{"arch": "resnet", "model": "self-supervised image encoder", "dataset": "stained colorectal tissue patches (NCT-CRC-HE-100K)", "train_examples": 90422, "image_size": 32, "crop_scale_min": 0.2, "horizontal_flip": true, "color_jitter": 0.4, "cutout": 0.25, "method": "byol", "norm": "batchnorm", "hidden_act": "relu", "drop_path": 0.05, "depths": [2, 4, 4], "kernel_size": 3, "stem": "deep", "avg_pool_shortcut": false, "widths": [64, 96, 144], "projector_hidden": 1024, "projector_out": 128, "projector_hidden_layers": 1, "target_momentum": 0.996, "init": "xavier_uniform", "residual_init": "scaled_by_depth", "optimizer": "normuon", "muon_scale": "match_rms_adamw", "learning_rate": 0.0048, "momentum": 0.9, "nesterov": true, "orthogonalizer": "newton_schulz_5", "adamw_lr_other_params": 0.0024, "ema_decay": 0.99, "max_steps": 8100, "batch_size": 128, "epochs": 11.5, "lr_schedule": "cosine", "final_lr_fraction": 0, "warmup_steps": 400, "weight_decay": 0.0, "adamw_weight_decay_other_params": 0.01}
Rows from block 6 of a small self-supervised image encoder, named by matrix and row number. Rows with one number belong to one channel. Each number is 128 + 24 x the weight over its row's rms, rounded and kept within 0 to 255. All counts start at 0. Numbers have three digits each.
After each channel's rows are labels from the 100 images, of 14976, where the channel reaches its highest value: "top examples" is what is common among them. Only what is clearly more common there than usual is listed. The data: stained colorectal tissue patches (NCT-CRC-HE-100K).
# convs0: first 3x3 conv, stride 2 (model.blocks.6.convs.0.weight, 144x96x3x3, each kernel summed), inputs 0-95
# convs1: second 3x3 conv (model.blocks.6.convs.1.weight, 144x144x3x3, transposed, each kernel summed), outputs 0-143

convs0.14:084158148142118092140099108145094117096114105106171147122127135072149123155126122098139115179093102097124113141148141109163129118118144125117093118116101134115139117113126117080111134143145096152118107138146118103098157157127101133130140131172149083069087150164113156120121105133109088100
convs1.14:108123110117124140115129136118164083129101145152141143160126149152156142136147146082108116061125138139108151138165174097140106108097116115090131162124126117152181143085124108157093113166144110130121120157109116141111122134153100117102139169106124138117155135135109124111162064141134136116139147147094103120172145135150109132145118161120115159123152117073129131115075106145099132136153141099161182153090117116147116147143109122068103
top examples: tissue: lymphocytes

convs0.75:106103092114127155105100117127164150111120113110141120123140139152117119102144114144115130126168106118111110140119099121109113113136143142088089145137190131128151156164126181134129134112073155111148101109138151143108116129059141104117142197096151143127172134146069111102115124118135129112
convs1.75:147158135135141136123111172093123111162141138136137127144114113153177153186105090120116124122148093144162115128107148088101111138137098152140094116148088172115178149126109122160170142101201146137149131160132138135133145134102139104118121114129119144142123124131152123118108130134128151167152109121125141109138160123144119111118108119061146148140103101148144109125115138105124100139126127118065139120149139149137078125040179133152125
top examples: tissue: tumour epithelium

convs0.38:122134145109107073134140103172121140112104118117133114117130142132131092148182112124127107124096129135168110128144146139158179137126168115087148137147090115156156200126120113119131175148113103107139139129156127119131156147167150099152152145205125099127139119136134136115122136145087159118
convs1.38:154108103114134146148120124137092148119157096135085136128082136192124081113096169149117139145133153101129118119162135164106120125094127093126176117121136105151102130113130163138126127120078144121139176132142165122142139065123108112127118164132139093116139141119096123146152132145091064122168098122124166153140088134107091125119172126112128132132164104125091147145103135087111149102117139111120120153139130145166142115100099134072136
top examples: tissue: normal colon mucosa

convs0.8:140107108130117137112092194089119132112147104111143124159109093138082145153103090159116119155150090128157165103122132111114115141156123143145162084144174117127136157077133121136143074132138120136131152111140146144143094128133097125111193114142128129154110095136131085131119143139165100131
convs1.8:124154084124140127119112103108122128139101146085135114166104150143156126160142120102118116122135108154130102113067092138163126144113117211121114135119113148111125103140110122158117119138152123147150110121190101159110145160112109095111142106141109168120140077127155161117113160116178147130096128150089118122169153180106109118138087122158083135177122111158121088154084109136100107118115122107139116142135138140121112133094091126121122
top examples: tissue: tumour epithelium

convs0.90:177118139115166155126084114153099142100134111174128097135115149164129102130146123093153159137069150086131078133147163116122128098120100108126108096078073143124126110163161141151125140142124141136135125138116128121129118114120125109107133133077112113119118091119149185148113110097121164130
convs1.90:182140103084122120104132131105094111129094139144139148102114120137131077096125116105126116137102132159102134130104164144118142101150162099176144120144122099137142196113175132109143136109118138140155089119124113104121089084097108190159118124122134141114107127127141117089105136118137115120161168090055117113115131133093132096139134132081139125097151113123114151132137087117118124124140162098102144140162141113104120087109093143085120
top examples: tissue: adipose tissue

convs0.112:160124096113099139116129109149144116118111165133131155130158098117146140081118124146110115132092168110153097115119116074126121113110139145084155164185111118105137124145147173123087133082119122084125129164131157120092125083113071094140112153115161131106131090136094139149126127112135137108
convs1.112:124150128161128135144084170107179139125127141122131142149143118115140129137104120141122094132166133108121103184098137100141154143182126138139107114135154082156120145114113155163179166144176172134134126136107169143101139118117119141132125098132105097145118147122125110105114151121142167142160131145131104122126155101131123069122147128119107091144110160118128148105133132169139085118188103107099188143120111082113106129163102179137122
top examples: tissue: lymphocytes; tissue: normal colon mucosa

convs0.39:112172114133111163097126139101135111133077143133108130146129085152100093156185137120115090123067137130125126123127125139126153088143140153143123123142103084107125135131118123071144123127149107118140151149130160193128110134159148127150106184128103160118122102117132135137075117104149099111
convs1.39:119156124168133128149142171177099121126092158170106146102107066123143138125066119136122124138137129114097109161117096094148123107095185127122112139159134135115122150125107139154138139095122101151117141121143128103093098099142098131145104160121150165170129133123122074171137185142086154121152105136158151142121133143165104118108130094094098152129152125159134128116119133144162123104109128167117132110112149131132149059159130140114125
top examples: tissue: tumour epithelium; tissue: normal colon mucosa

convs0.125:105114138121117165086124156159140098138112139143142129137099120156087111150100172159080116100143138128105136100102127096085124114094146135099159128119125147145152106130145139143119158159134141137139133136103121159080142054137114094107155114124139120160111159074122091142126124112119156174
convs1.125:151139142138082111136137153168114116117157124121162148179124142117113150111109106110147142146112102134145133106147115102143120127099121130109096087129145132127115115133151105128137199109144092146136126130141152154151129150122112101037127126102102173128151122106125149082141165119162142153119137116174136092106111123136156101132134134095118108221091126116110109157154151131085134093095132133148144119129101087105137120122137108116125
top examples: tissue: adipose tissue

convs0.128:089151140103137148111135123134101136131130104132135122158115120137181099144132162094121144170171147108115156092099156116184125119199109147123128101130110092139097108116142132136172143127147099153133098134146146141171125104076113103145129113112128149131104140131143193126150154122111103148
convs1.128:159132149179151109120101143122106079109171112103131150137094111118134122111135122136164192150147119116089114104100136149116139154077126123159131157077072118105157114116115106119122136122123115109144154116142108095107119139149121134095116167168126115103135138126089123104142187148123073124115139092129121125138156100152127124139129116137132131091135090089100163093117122098119116107143100102104129052143107124103097126132131123108094
top examples: tissue: adipose tissue

convs0.42:132127109105110143134096106085156113108099168132079152131131141138114103127171103092136131136112110160146115090144111094145126129140149138108097144127144137125110095110083159087112087133118110094155124156109150175113138153126139096138130176110070150144105110077114121136120108138159138088
convs1.42:123156112096119178089109125093107118135104148136121112155128136111099107149133127147071108114080126170087145131132081160166128166113124180168102150145127095081114123089114154118144083076125117144149123127111130099114127153160182104140145084124122120141139137137124117106120094104073165143138101140126163162131134142135124104091104132104137146123109126132105137143128175155141114129108131174177134141136098129136140116121139096143127
top examples: tissue: tumour epithelium

convs0.76:118112116108092141101112132111151107108119130104084158141128088158127081143122189118152115162118166148132120116126107104164118130106145134110129091136089124133131075085101101094136092131180120145111169135130137138133117104162141126135102152167071148096148115115161113149122136149099128131
convs1.76:076130142088096129168147123092124119121079139089097158109118101102129125116107137149133162121121133122101156131141104143130145096115170139149118124113202133088113142123157099119083100154132090129121128103118139136123136135128157135103124122106108158137140131138119072110104132164101158122172113089137141101064128136180133152103125126129151141099127119152101153144137138138099105091133125148143088127139176123126104104116162103087086
top examples: tissue: debris

convs0.91:144175110106118098109119115153135118118116134162124101109138114098120118125169155154132125078100150141156114143127118087119137121143112143099129144169199115109102169098126128118090117117082138091136121078153169146104127160138148108097148164152141128133157094127097107107106091122118147112
convs1.91:145132153095125171116099140123140170153102118133102128149139138165146114151148107121076112128155147118122104162128087134110165130148130141129177152207140111151108142122117123128146101110162159101155149158096165129156131121117096100149131129110131109133136153087141129126116135105116099148159093166145137140130128174123080099123120105123143075116124143171130117133104109153123131137122151120108127173119109111158114138047110158146093
top examples: tissue: tumour epithelium; tissue: normal colon mucosa

convs0.40:140111118128097146153107123130099124117117110088149123115101099100107120173113122173120138155125105173102138105134091110115116115115115185104164108178151076121143183145111119118132170127141098099114132130143107128126119121120136132114126129099148102107191139162175123094102117113139123087
convs1.40:126157111118152085149125108143124109140097140121112124133088152104142152150139095107132073128194083121069117125092119121146102126161126116085141112129143161133116137077172133167109129162118163113112130110099116115141134174117084151141109119111097101126142116135147131135113134131143114136129119109108164111134144181147105128125095131133112130142111144175139102136140109127117133089120142098143060159131157147154128153107057156128108
top examples: tissue: tumour epithelium

convs0.106:133118146133126166100155142209107150150112147118184149150099102135147126193138117145120127115133127136127123088144158123139110135152106125115138118137111105103144137119131093124121137102142154122129083137137145095087131162171127117162132150112133125130109121128054117130153077112118106084
convs1.106:114114121110117116093112126162101113145144119114134136186115105107148146118140114064119107112131126131062157116116097142167114162136186098102116114129088124185140091089124128078129143126143092120093149105153105106139088133137132129077165173130130120117132113144105120143133144121154118133108114147120109166107140103159117128146065111122083128076133119134144122128123138120127103134158122135104089131113136116145108181157135106136091
top examples: tissue: adipose tissue

convs0.53:094145128091127132124098146098158104152108140159135194138123066153124097136122099142113113107106129085146129076121110122151127111111159124113156098137138114131128114106120118097144069152154115134095146121095104127124087107146150129068123125147117118113104125083165141128108124130172122144
convs1.53:112124113133122129144104108060111110103072114132114079103118110104143099103146116168102070124156111084098141165153115148121185136135126122154140117116139109145087162128172138129146107128073136163131087144123164148136111114114115139174130116144137151149101110113105099155071115137145108121132121138151115118082101129165100147099102125162141135092136120096173113162163121128128105122124130158123141126125176127130118111098113111122134
top examples: tissue: mucus

convs0.10:103149061144143133133105103090126168101158119158115140102130169139096133131130098111137142138126153178125127072206102100117118137151134113127101125159096127138110112115147130150120082105108134145123158145116138138140117151138119095173098101142148133120145101140142142160159101145106130091
convs1.10:116143113114146106131093110059150157148097132162127121115132133113138134120150129155147120125131087176144112098121150137146110049136137175197151102157127112114097144145133104113140107143068166141144128111092110117138117143113122143137080154110120146133158140114083127152123159126124115171087129176140120101135126148073150147140149133114119091131120171114130119129158146133127121082128108143145159184140115117150138118129126104130106
top examples: tissue: smooth muscle

convs0.136:097130083078110152133126125106108101080153088185119131102086127107149111089117104147095122145148059135142164155123119142168115121097121102122149128130145093078102183090117113108122121133112118139121150097113165130140147110123133166131148132125154126122148123124152125111132135106162123142
convs1.136:102150086135128181154151140155148148145068131153132133128096157119131094087126113125101143128152124131106153108119111111154093182147116132115105167105157150093142122093158132149098124099124125119136164101119121120159123140130075114133147133109135081132109133112128119105129171131084101130139142152125096102133159128099143162160137135109137164110145130138159156149099131151137082094097120100160104155139128076156131075116073122115136
top examples: tissue: mucus

convs0.23:152160158136110188075129116082113099163127107121162103118123115139155114141147148147162125129138133190142172129093139139091105124152129110135101127109149094135122138145117136121132162151098119119105112146109135150105123131166167150118128151066134116099132089086082137122118153123121127098
convs1.23:122119144152144118144110160140165129138099126117157102157157140114122108137119108123121143130123119129155153215121134127147109116131133109102128117196143186131084091135115088123091110114105136141173148174128101154131131135134113132131096129114134139138129156066123141114148138137112125165077102112117169123151164142097155146098108170097122101178146133092130146141129128153133149101137097169128091118098129121121125155140083128089125
top examples: tissue: smooth muscle

convs0.59:155134135111135112090127123113166058144083147073117126136133144155130107147112102105142124137144145142137134092068105136115130103121136159108135083152117116156145132154110128155168075118122115126126136109118145117120117127190118119096107119125144125130133133057091114109104145090144156132
convs1.59:088133138120112119131153100117134109111075138147115135168102131112179125101120104123128131118146109132123096134129172112114114122118089137107127146132139162116131135099120119119096113129108111118131157148111122137161122154124110146075142135133116189106149164085123153127139118226152106124143124156124144109146123119180119108095117145112089119165136132102162131164183100125081113091104114163138139103135081125132126117156146153077131
top examples: tissue: smooth muscle

convs0.72:129105126095164112167139105111130119141125166120104135118127174133153130111106119090123130143150151087119114115112120141081131103146098126164112151071068126118104099115129124113073136134161140130170124150120112109100161124127106114158166104149095119113063127115170134142118139125097144156
convs1.72:103118181140109107124105143105134098103139131141138160121148133109110074105163089160124145118112118141137105126129101130105098105108111150148134115133106075157123174188139100089156139140134148113090099129142171095105120129135123147086098147134137119134106110127144096127119142148122148144090174104109109150134114120144142117104133137163129068139148126082122101137143121120185122142143089140109177129116149110073074112138093129124146
top examples: tissue: lymphocytes

convs0.134:102120100139127143116112121130103134110112165144089128099151145132114129111121122129121113166139141107128116124111155056124153173164146173114099121119183142140103105116124118108072112133114160118144112131165120109120157110070117088125095090116090120120138163142083158146112092129114106134
convs1.134:105144131141135159117158120120110102110140185153167151136146120116148176131154124112093130102155110168118148097120147129127157147152103162118122140136126135117152154085142141171092132159216154124114133169139127176114109172143166155120117119118109138085144099131153153125157094129119175125133128087129128119159156118135117103115108113157150164150160114172126149131114113136108074099126138127153139108121136128115090136167118123159103
top examples: tissue: lymphocytes

convs0.63:144134103113131153133103116107149131111101146081080158161168138090165075123146148111096101139138161127148086167125131134139103119124118136120156135142082125143089136136089130106165103131136118122125131122139099141134125084114123118090133094130127135103140155171115163135110121088133201132
convs1.63:129151161116160140094147141126164138073166132105139127142155123117105120155156103125132151144103155112108137150116120158133159137124094119114119077120079108121141158089138109140125155104139116104124125113143138082087129114134133097092128135119127091150124136088127116095148167138111133109101169130118126139113142138132112099126093147096170146131088111122102153086131086094153069118130077097091134149120085126115073092111143168112126
top examples: tissue: cancer-associated stroma

convs0.105:095128127102144175134112124123093094127110097169141124156136138147153158135135156095129116135108087087146094155145141139126145130138104095152111181086156167096110105109115115085115159161135123107118102155120115129120100158119115160187159121130085148110113106112116152134108124143107135171
convs1.105:121144149164064115098163117139143103114099106168182111159129144138132117099134111130153161107086112161152107102115101066154104114092100148091146108153162121140104138110127102129127114083097120141139118111153127133137118155108119130068102127133114116119109117100172116139129133195111134149104140175094114120122138123109112118121136129096156110158132124112151131098131144118131153126134114071164084156121107139103104139152120106087150
top examples: tissue: smooth muscle

convs0.115:136110125099127140117100146143088127129096086090135137146132122132162114116152120111140122141144133072087115117117118086112156127120140167113142112116139126136120132082147104163093129122110109122196143103152099127117149160107118125086109086190108107096146139131130141132162130104092079159
convs1.115:072141188106129131084114149166079093123101155132118122162128129136116133091150147100083120115123074198114122131079146163144119149134132152152126112139133139106157150127151127128139082124162128131115126120133130164186122169104168125109111117126080165090134099127150088139134144129133123156080088110107129106144119154165133114113101160126151145114144125135144127116145128119162112124125139113111166108113139089155128151133165114133114
top examples: tissue: debris

convs0.2:127104147143119149199132140162108127154119110147115146121165110122150079072127107111118101140135166143081097101159123133125174121138093119125098095138093171153150132130110158110143158107136125132120161156156081131104169133111149118123116088122120099113149155146131128105126097127089130112
convs1.2:117132131109114130127118115109129114079159114175139134134120108137114122101162129123117143088103164137119141152167153123129169101162101125105128091101138117138155132122145113168124136117064159117139114127131144088122133084122098113122119113144151147109156157090141136129149081134116163115151169117107167143141116137131108082145127147076166166112172168105122110155138128110091146123127139101135146081150142119135098084188074128106138
top examples: tissue: lymphocytes

convs0.138:126141105135128101131116141144152150115124067166123124148164138102129117101124123139118099188149151123128134136137145075102117135147102122130117120148128102117170133183097127096109106127135081162126160161179124107109105131123154154107100115104106106089163108126102173141137116099121140079
convs1.138:120133114158139129143095130091148130127155115121134104144134113071113101127134088135139070123135123122118127160112185114102163119155120132132124102126118147105146160114108103139159125129095136092118092146120131140160127119099097121131110145112131141101123126086107138101148086161128174129174134108117131139185167129132166097082157142111118140084126138135155149115170102100161114128103160075168137065162126158126094158144121141112131
top examples: tissue: lymphocytes

convs0.67:136104119095148132116139122081126149116163139150114155102118165161129130080113133142109155117124093139118104154111129147054126112129127108151113152095079116124120172130121111132095193134123142089161153133151135133143147149116121144158163093162101130136149115111177124117153148120095132164
convs1.67:136149120103130097140095136141101150111140093147126107097139150140137102093151125120136164138135094129154148080089094118123117151078111105143097129126096119124136109088151116099134088113148125127092179123104107126128107140110113131092114122109140161128150092125156093161116152099079117143105127139144118112109177125131129191127136113105070097116089131131132101138173143121158105172110119148086113128133098125088098110128134088158166
top examples: tissue: adipose tissue

convs0.70:139156141117060125139096104055170106144119149144122190124154131127177126157123117145128156087115137122126140115179134144152092113134108131107112117136143110091119117093129105135139129127134139141101110137115149115118137128150111113121116121096119156136132114137143127113116138122161138225
convs1.70:119089098133152112123112088116144157141141117103134136134109108076121126108113119149142126085132123130064108140154107130163133178099132111134150124141150109173109129107160114109096144115099135139110109124132155098099136143136126090133128123177135120097124128115116120096141117146120083098120133124110132126103122086089102114155065083167169152125122136103110147121156143176151109138160128158105131174131118070126104144144140121080074
top examples: tissue: mucus

convs0.87:138144129135103086077094127147154132129134120148145132124111109112099151124113169119132131078170082118118155100170126103150157140159129114147093139137132077101117132104122118139109121146127169134171133085078142127105168108123176159113118157111111112139100065136138111124142107131119120148
convs1.87:127129085134121162157121096178146148149088120102145114111124142168115119172146124129127134118121186135115095118098104160134129149115147101102127107131149149123187123102141099131108137119108120122177158158113142112126168084087130151139140101101113128100125148079126159133124129157125144121130112151112110117140160131084123137106114122108177111104095104111113085144083138160121175095147164131126167165151132124140119146174100142116083
top examples: tissue: tumour epithelium

convs0.19:116154121110159090152120118072123161142126142121126164124140157105131104129142125157133119131192090134142189123109151120132116161147117110144078106116119062118187131109133076118112130133109152144132150148177119115105135117115155085092124131140147097114133112154128098130126118145109106127
convs1.19:104086105129140116159128118128141147136136091100127115135068102109149113148121112097139149117138116141133139105121137115109168133110116114123124130080099148123149120113131132133097081110038103120115161184102106114117180173117089128113115135125131122106104087086128219163153084133136130136113137124134159128152123125117125184100128112148125114128119133150124137123152134087145119146134121140125129106129092142131145143102109084104162
top examples: tissue: lymphocytes; tissue: normal colon mucosa

convs0.37:144144081089120131165170183087084188142150128136122109125139137128119102128139158140146138121152118107107142153090143126155138159125139108127156161099093174142151158143140114191129140131115114131164150155156123133137128091135158129119132158150130139123157147158090092129123105167119114129
convs1.37:147090141167133113169146138186114113068173157106085121108116087100132113170081151155117155152157142148140109105111171130115143123146133111141088111102143185114135150138111161132121122107140127136121119141116125176172108120154142127138119107125152110118145104141124115156144135153128139128118135091144089092155119138110146101160150133122159189106115145128113134117156119086156092103083125108103157090110103151111142125103136132152150
top examples: tissue: lymphocytes

convs0.130:080130105129113136108142124109085123123111137147141141127155156148099142090172154151126130123201169112091116127136152137135126115117133140104094117128188150146066146129099170099131111160117136119104157102138120124104142138107112108093143075109117123123162131139103147139108093147138097097
convs1.130:150130163112150159106157137136124169133103148151147139123144166144113140157174140126111129095109119169139121133134100129109135133137126141142159126128148138094157135079105081137112098111187163106156097125118129126178092123130162072128092146131088108149171145145198111139122133114118133138129119152153128131116118155141124087120103147119170113139092123157110070131062112137109106132094122126148125138118119106113079132111152136159112
top examples: tissue: tumour epithelium

convs0.64:110121169135098071134140118209087150145117142122133132095121098119127069186128139101118139149158104122116147104161162129117142162162144117136144130138151128091142130085088116140146130119115099163141132122116125122152129120124127102162086113168135097122088120106105113121109136154119108119
convs1.64:150123087151131137146138101120134105165133102110142150097122150124102117147138112142121129051091131144101120116144079152130096157108134143110156152123074144123094125142150135113089090138092098122109198129103125130075140123110117143100131145175109125130131165125135130129140132124171139115128149145082129176086125126192131147167097105162107123127135119092135138122086133124105100130141141140124061123145112113132119127127127112088120
top examples: tissue: mucus

convs0.110:120132141107120107180112139110158119168123130134139157142119100139127108104110099130142130146069092116078107130135116114084121121089163172142126130123097149069137113150134137104069119132158138111121143166140125185105125134130153133122178125144141155116110161124136121121164076120144105143
convs1.110:102122112162122145118154126112108113096097112145104152175126121098151162136109156114112117092114109113126135113134118051129102120138138139119118127122154128168155134152130169161161128102103126173128135140143125127161104098158136162116106128109195120125083118107147110124106093140148125120187180166095100109133115120135138128112148141113099120103123206169151117162146103121110117155138143145150136119138153087140097113162137116118155
top examples: tissue: lymphocytes

convs0.44:128128118115151134124113124106091160133089154156106164147110138099111164114096144145094090093183101156152131102164137120137126151170132095116124125099219128115121163140123134127111078102130113179114130149136147106089101145130171130116105147113103141109107134126142136138125145110121125129
convs1.44:152102090121077134128149098102087146136091100110120142094112111148118120129128087165123101108133119161142175112088124111107152140179131105139103073165115147085164110130092151113112102153133137138150093151134123129114114124083116109144106117139120123149131109151126163151105137126131095128130126132144122116084153086145096107127100128154125097136136119153094070174092085129088132103099138140114164121151146136112095120083111113149109
top examples: tissue: tumour epithelium

convs0.54:130141120124145114109138093107155117145228117127101144143140113084128104083169132148114117112106147145143151145140171107133123120115162116127134131121097124117126154123068109111115148117125128123099114145140170162135129106122120132122119116124132122127110093097076089165157173077119127107
convs1.54:107113115178135114157092163122141166153059088094122149142125130103133063141109110098114107121088176102101131143152169183121139166103102142114138139129131101142108105128096152115122134108154109168142166175116119121126148123114102108127147098113152116123094174101089141095118108113109113148119108116120147135147139129118158121113127100144115148132120145113144156130085128155132126162145129100105116129146087153148143128067100100121138
top examples: tissue: normal colon mucosa

convs0.113:147119146101127104171112102099137146121150149115140118092100158136115080123129085135133146130156111112127136138143119114100096144130129090161137174097103147211117123126123136095137121153131142104139109110102123114102112138138189127106143113077136119138094147148091110128134161151133176168
convs1.113:089106161085120102096112120090140141129112099147119122131154102128111104172129117165098124116143146134140125142133124143094127128141119107123113075110100149113069139176124155112158143122077117142113122104122139155141164114067138128127150095094130089168089104092146087137123117189098193123100146121134152138113119136143133124071105132153116143122125121102113119158136130140137148118120118137149149089136172148091115136124113166098137
top examples: tissue: debris

convs0.15:100116098096126130127093156136151114078142116136133138142120156060153124119149144127121111154153150120100130148108112160109155174116120096111100148111183135146139074127110112094100109089093134129097118123150110123124129147140141116175099152187122093097146140123105121134110146114138093098
convs1.15:125146154122089112116148119120145137130112102200157084130117161110113134133139155143084154140104094158126113134146179166115100107109097120081163126139107127111135147150052099110111120135127104114128098158100133143138148148107186095084143137085117120133157108143138142150133103108160139122116105146145132133157135125111124124120126095098168115120155118107133159074093130118114114069134121119147146113151095155145144122144174131155131
top examples: tissue: smooth muscle

convs0.116:109142086116112154125124134193070145139117125114107115152132155118129095164093091087144123122153145128116143132130115158135129099140089070118127113121126128118141108144112175072139145149153073154127157128131148130119147178196142129160125147158141104108120129133128125119111133133112114100
convs1.116:130120160161143125142123151100089137101109124141183077131112111139140104101103130153158157134138103130148143156148127113161132094119152141170169129121120148102149156152105119111124085126121139125098104145121168154189087090095138085148084163117129103105101144139123109144113120120142129170158125116164118119131112095093124123126156147170095129149141157099125109101173136121179130137094104151128141155120111133123103087091150121096167
top examples: tissue: smooth muscle

convs0.55:104117131132101130153140136155132126130099098098121128158108105109153115119088111130118109149065076130118122124169103127116122085135119117166125105168114144113145134131142160112091130180143066145140144153116135129126131118153130180143168118070162101137133174133116141116167111139157106114
convs1.55:118158151096124162144145118106139106097109090116110127115141155133103112131155157124158130115141109104109139149123103085132107097149148099138122086088211137116101158145131120180160097136118145144159100104109116170179124109169125136114114164118155117121131138121150112143120099151113125115139164117110149128119134147148163111132178211128105091133119126140110128169167124108112165141122153110174116094124143149101103137133127126105135
top examples: tissue: lymphocytes

convs0.98:135136126147090139105144123147112122165137142136100100128165137129085096130117134123122136159119155120099124133162115131140082117103120139137157107166095151118137164149105138087188117141057076097147140108139127142113139129161091139134090109075130102143170142125115114148162119159121130102
convs1.98:112125142124186143127123121118132110137114112078155113127171132132152132140125144171137128125137133096115153123099100108139097085175164126120131121143079118120099182091133127109122169134147159094113133118118171139111152150097108125141081095148133108152136124121133126108123139136151130123152166135160124180116154142122102085102123107134157151153100098114107112122190129103163069136098090159110118132110120130121077107095124161122164
top examples: tissue: cancer-associated stroma

convs0.45:182110128136115055094129116145125136126114158133128135142140152146108132098157132113125128091110157133138125174106127119128133154121090141093149123146099115087112125096124062070122108115125112074112125127122144124151105159120127111140152163162158115128130098188122102134153099155127123139
convs1.45:143145083132167115143116116125089143093126114114112132115120135112126129132104094071144094129128124085141081116169122175110091153093136121120124173148131117154103110111115104129155127142146112112094141116105137155132097107150090126155131169098106111125152123122120107118124108095127091119156148125129109108123097118038114161157146109135087079147111133131130114115122132154098147173156144118075116115120124138146168100157148143083115
top examples: tissue: normal colon mucosa

convs0.25:121166122121110093152121119131098135095112097117102129142064077131163105106131118093145115160135070105145149167165137090177146100120146139156135112105119094127113110091137115140114098152161121148140143110127098135129151094098134126117135147149099107134087163146146144134127075141127106128
convs1.25:060125052100130128089155114130105096101065138174107135120108110114117099142096149117120130087108129132144106136140115110160116140137117112115099147094144100148151151090134119138127126121137118158142169106109117124095126140120117155131161113151128123112115127112139116091112073145099104110143139071115120097136149131105089130123135119140100153115140064172117081128126115107109135098128147138099174090122120116113118115171121099112109
top examples: tissue: debris; tissue: lymphocytes

convs0.101:110105104136144148148142104192118104081157083127171105129077168145077108109115096132128146147092113094125125114102136160169120116108110130116117109130088132132180113168124115134168099118117128140158097111135124168134118146127111119113153097125151126123124133097134104169131101139105099117
convs1.101:105114120139143082123121124126108110190093133124154114127106156150157102111112128113151140165110115138085125091085106145147088098157162107152123166087096151092130177126132115124127149130134140121167134123155092097142145150095103133111159113101134115095096107156086165123137119128154044149120150100150097149143141131130138115111121167146124124142121091099102111106125118078157115127100140104138142139124107095126141130161115083121131
top examples: tissue: mucus

convs0.140:117141068108098126167117117077164120110168147126134062121136155110120116137150091120126146196126119123120165058117110135103158159124114106130125104109147118091116138138126086128140112123098132115155113186145152134138137142110129098160114153129136148128168115115147114124137115149143114116
convs1.140:102100107181166123101146095111153072104107137168126103130150142127153142124139147154122135124124120170135139087144186120125119138131117162155123174113122148094113117157134152140131133143111107117107112119144086154110171173139097143123125149111123136117130085129162145138164122106119183142121114134113187142190155154130115158115115139165135154101134139159115169129094155083109108139093139157134132105165126158105139162106142124125150
top examples: tissue: mucus

convs0.41:066135122115121135150081107133148115152132105114104139147173131106164135179079166104155163133109152109155149146097086118141102089102095113089130100151123116098128092112179097109095116122134116106140139133129111113144119129130125128111130090119150092139137123147123138120084125128169118170
convs1.41:174143134118111133137102090123113119145125172100167084137141102115146127150130118100168111105157128140089100167156130155144140117147107094121136202106165100144122154125134076175135118144112139137135150116137130146136133146177118121095128114180123129119115110155168132104134098120104131120117147117140156116098177114120162118147113132137147141149168131111132160129170176116103137100144121130120103108122127127134115178123124187076081
top examples: tissue: adipose tissue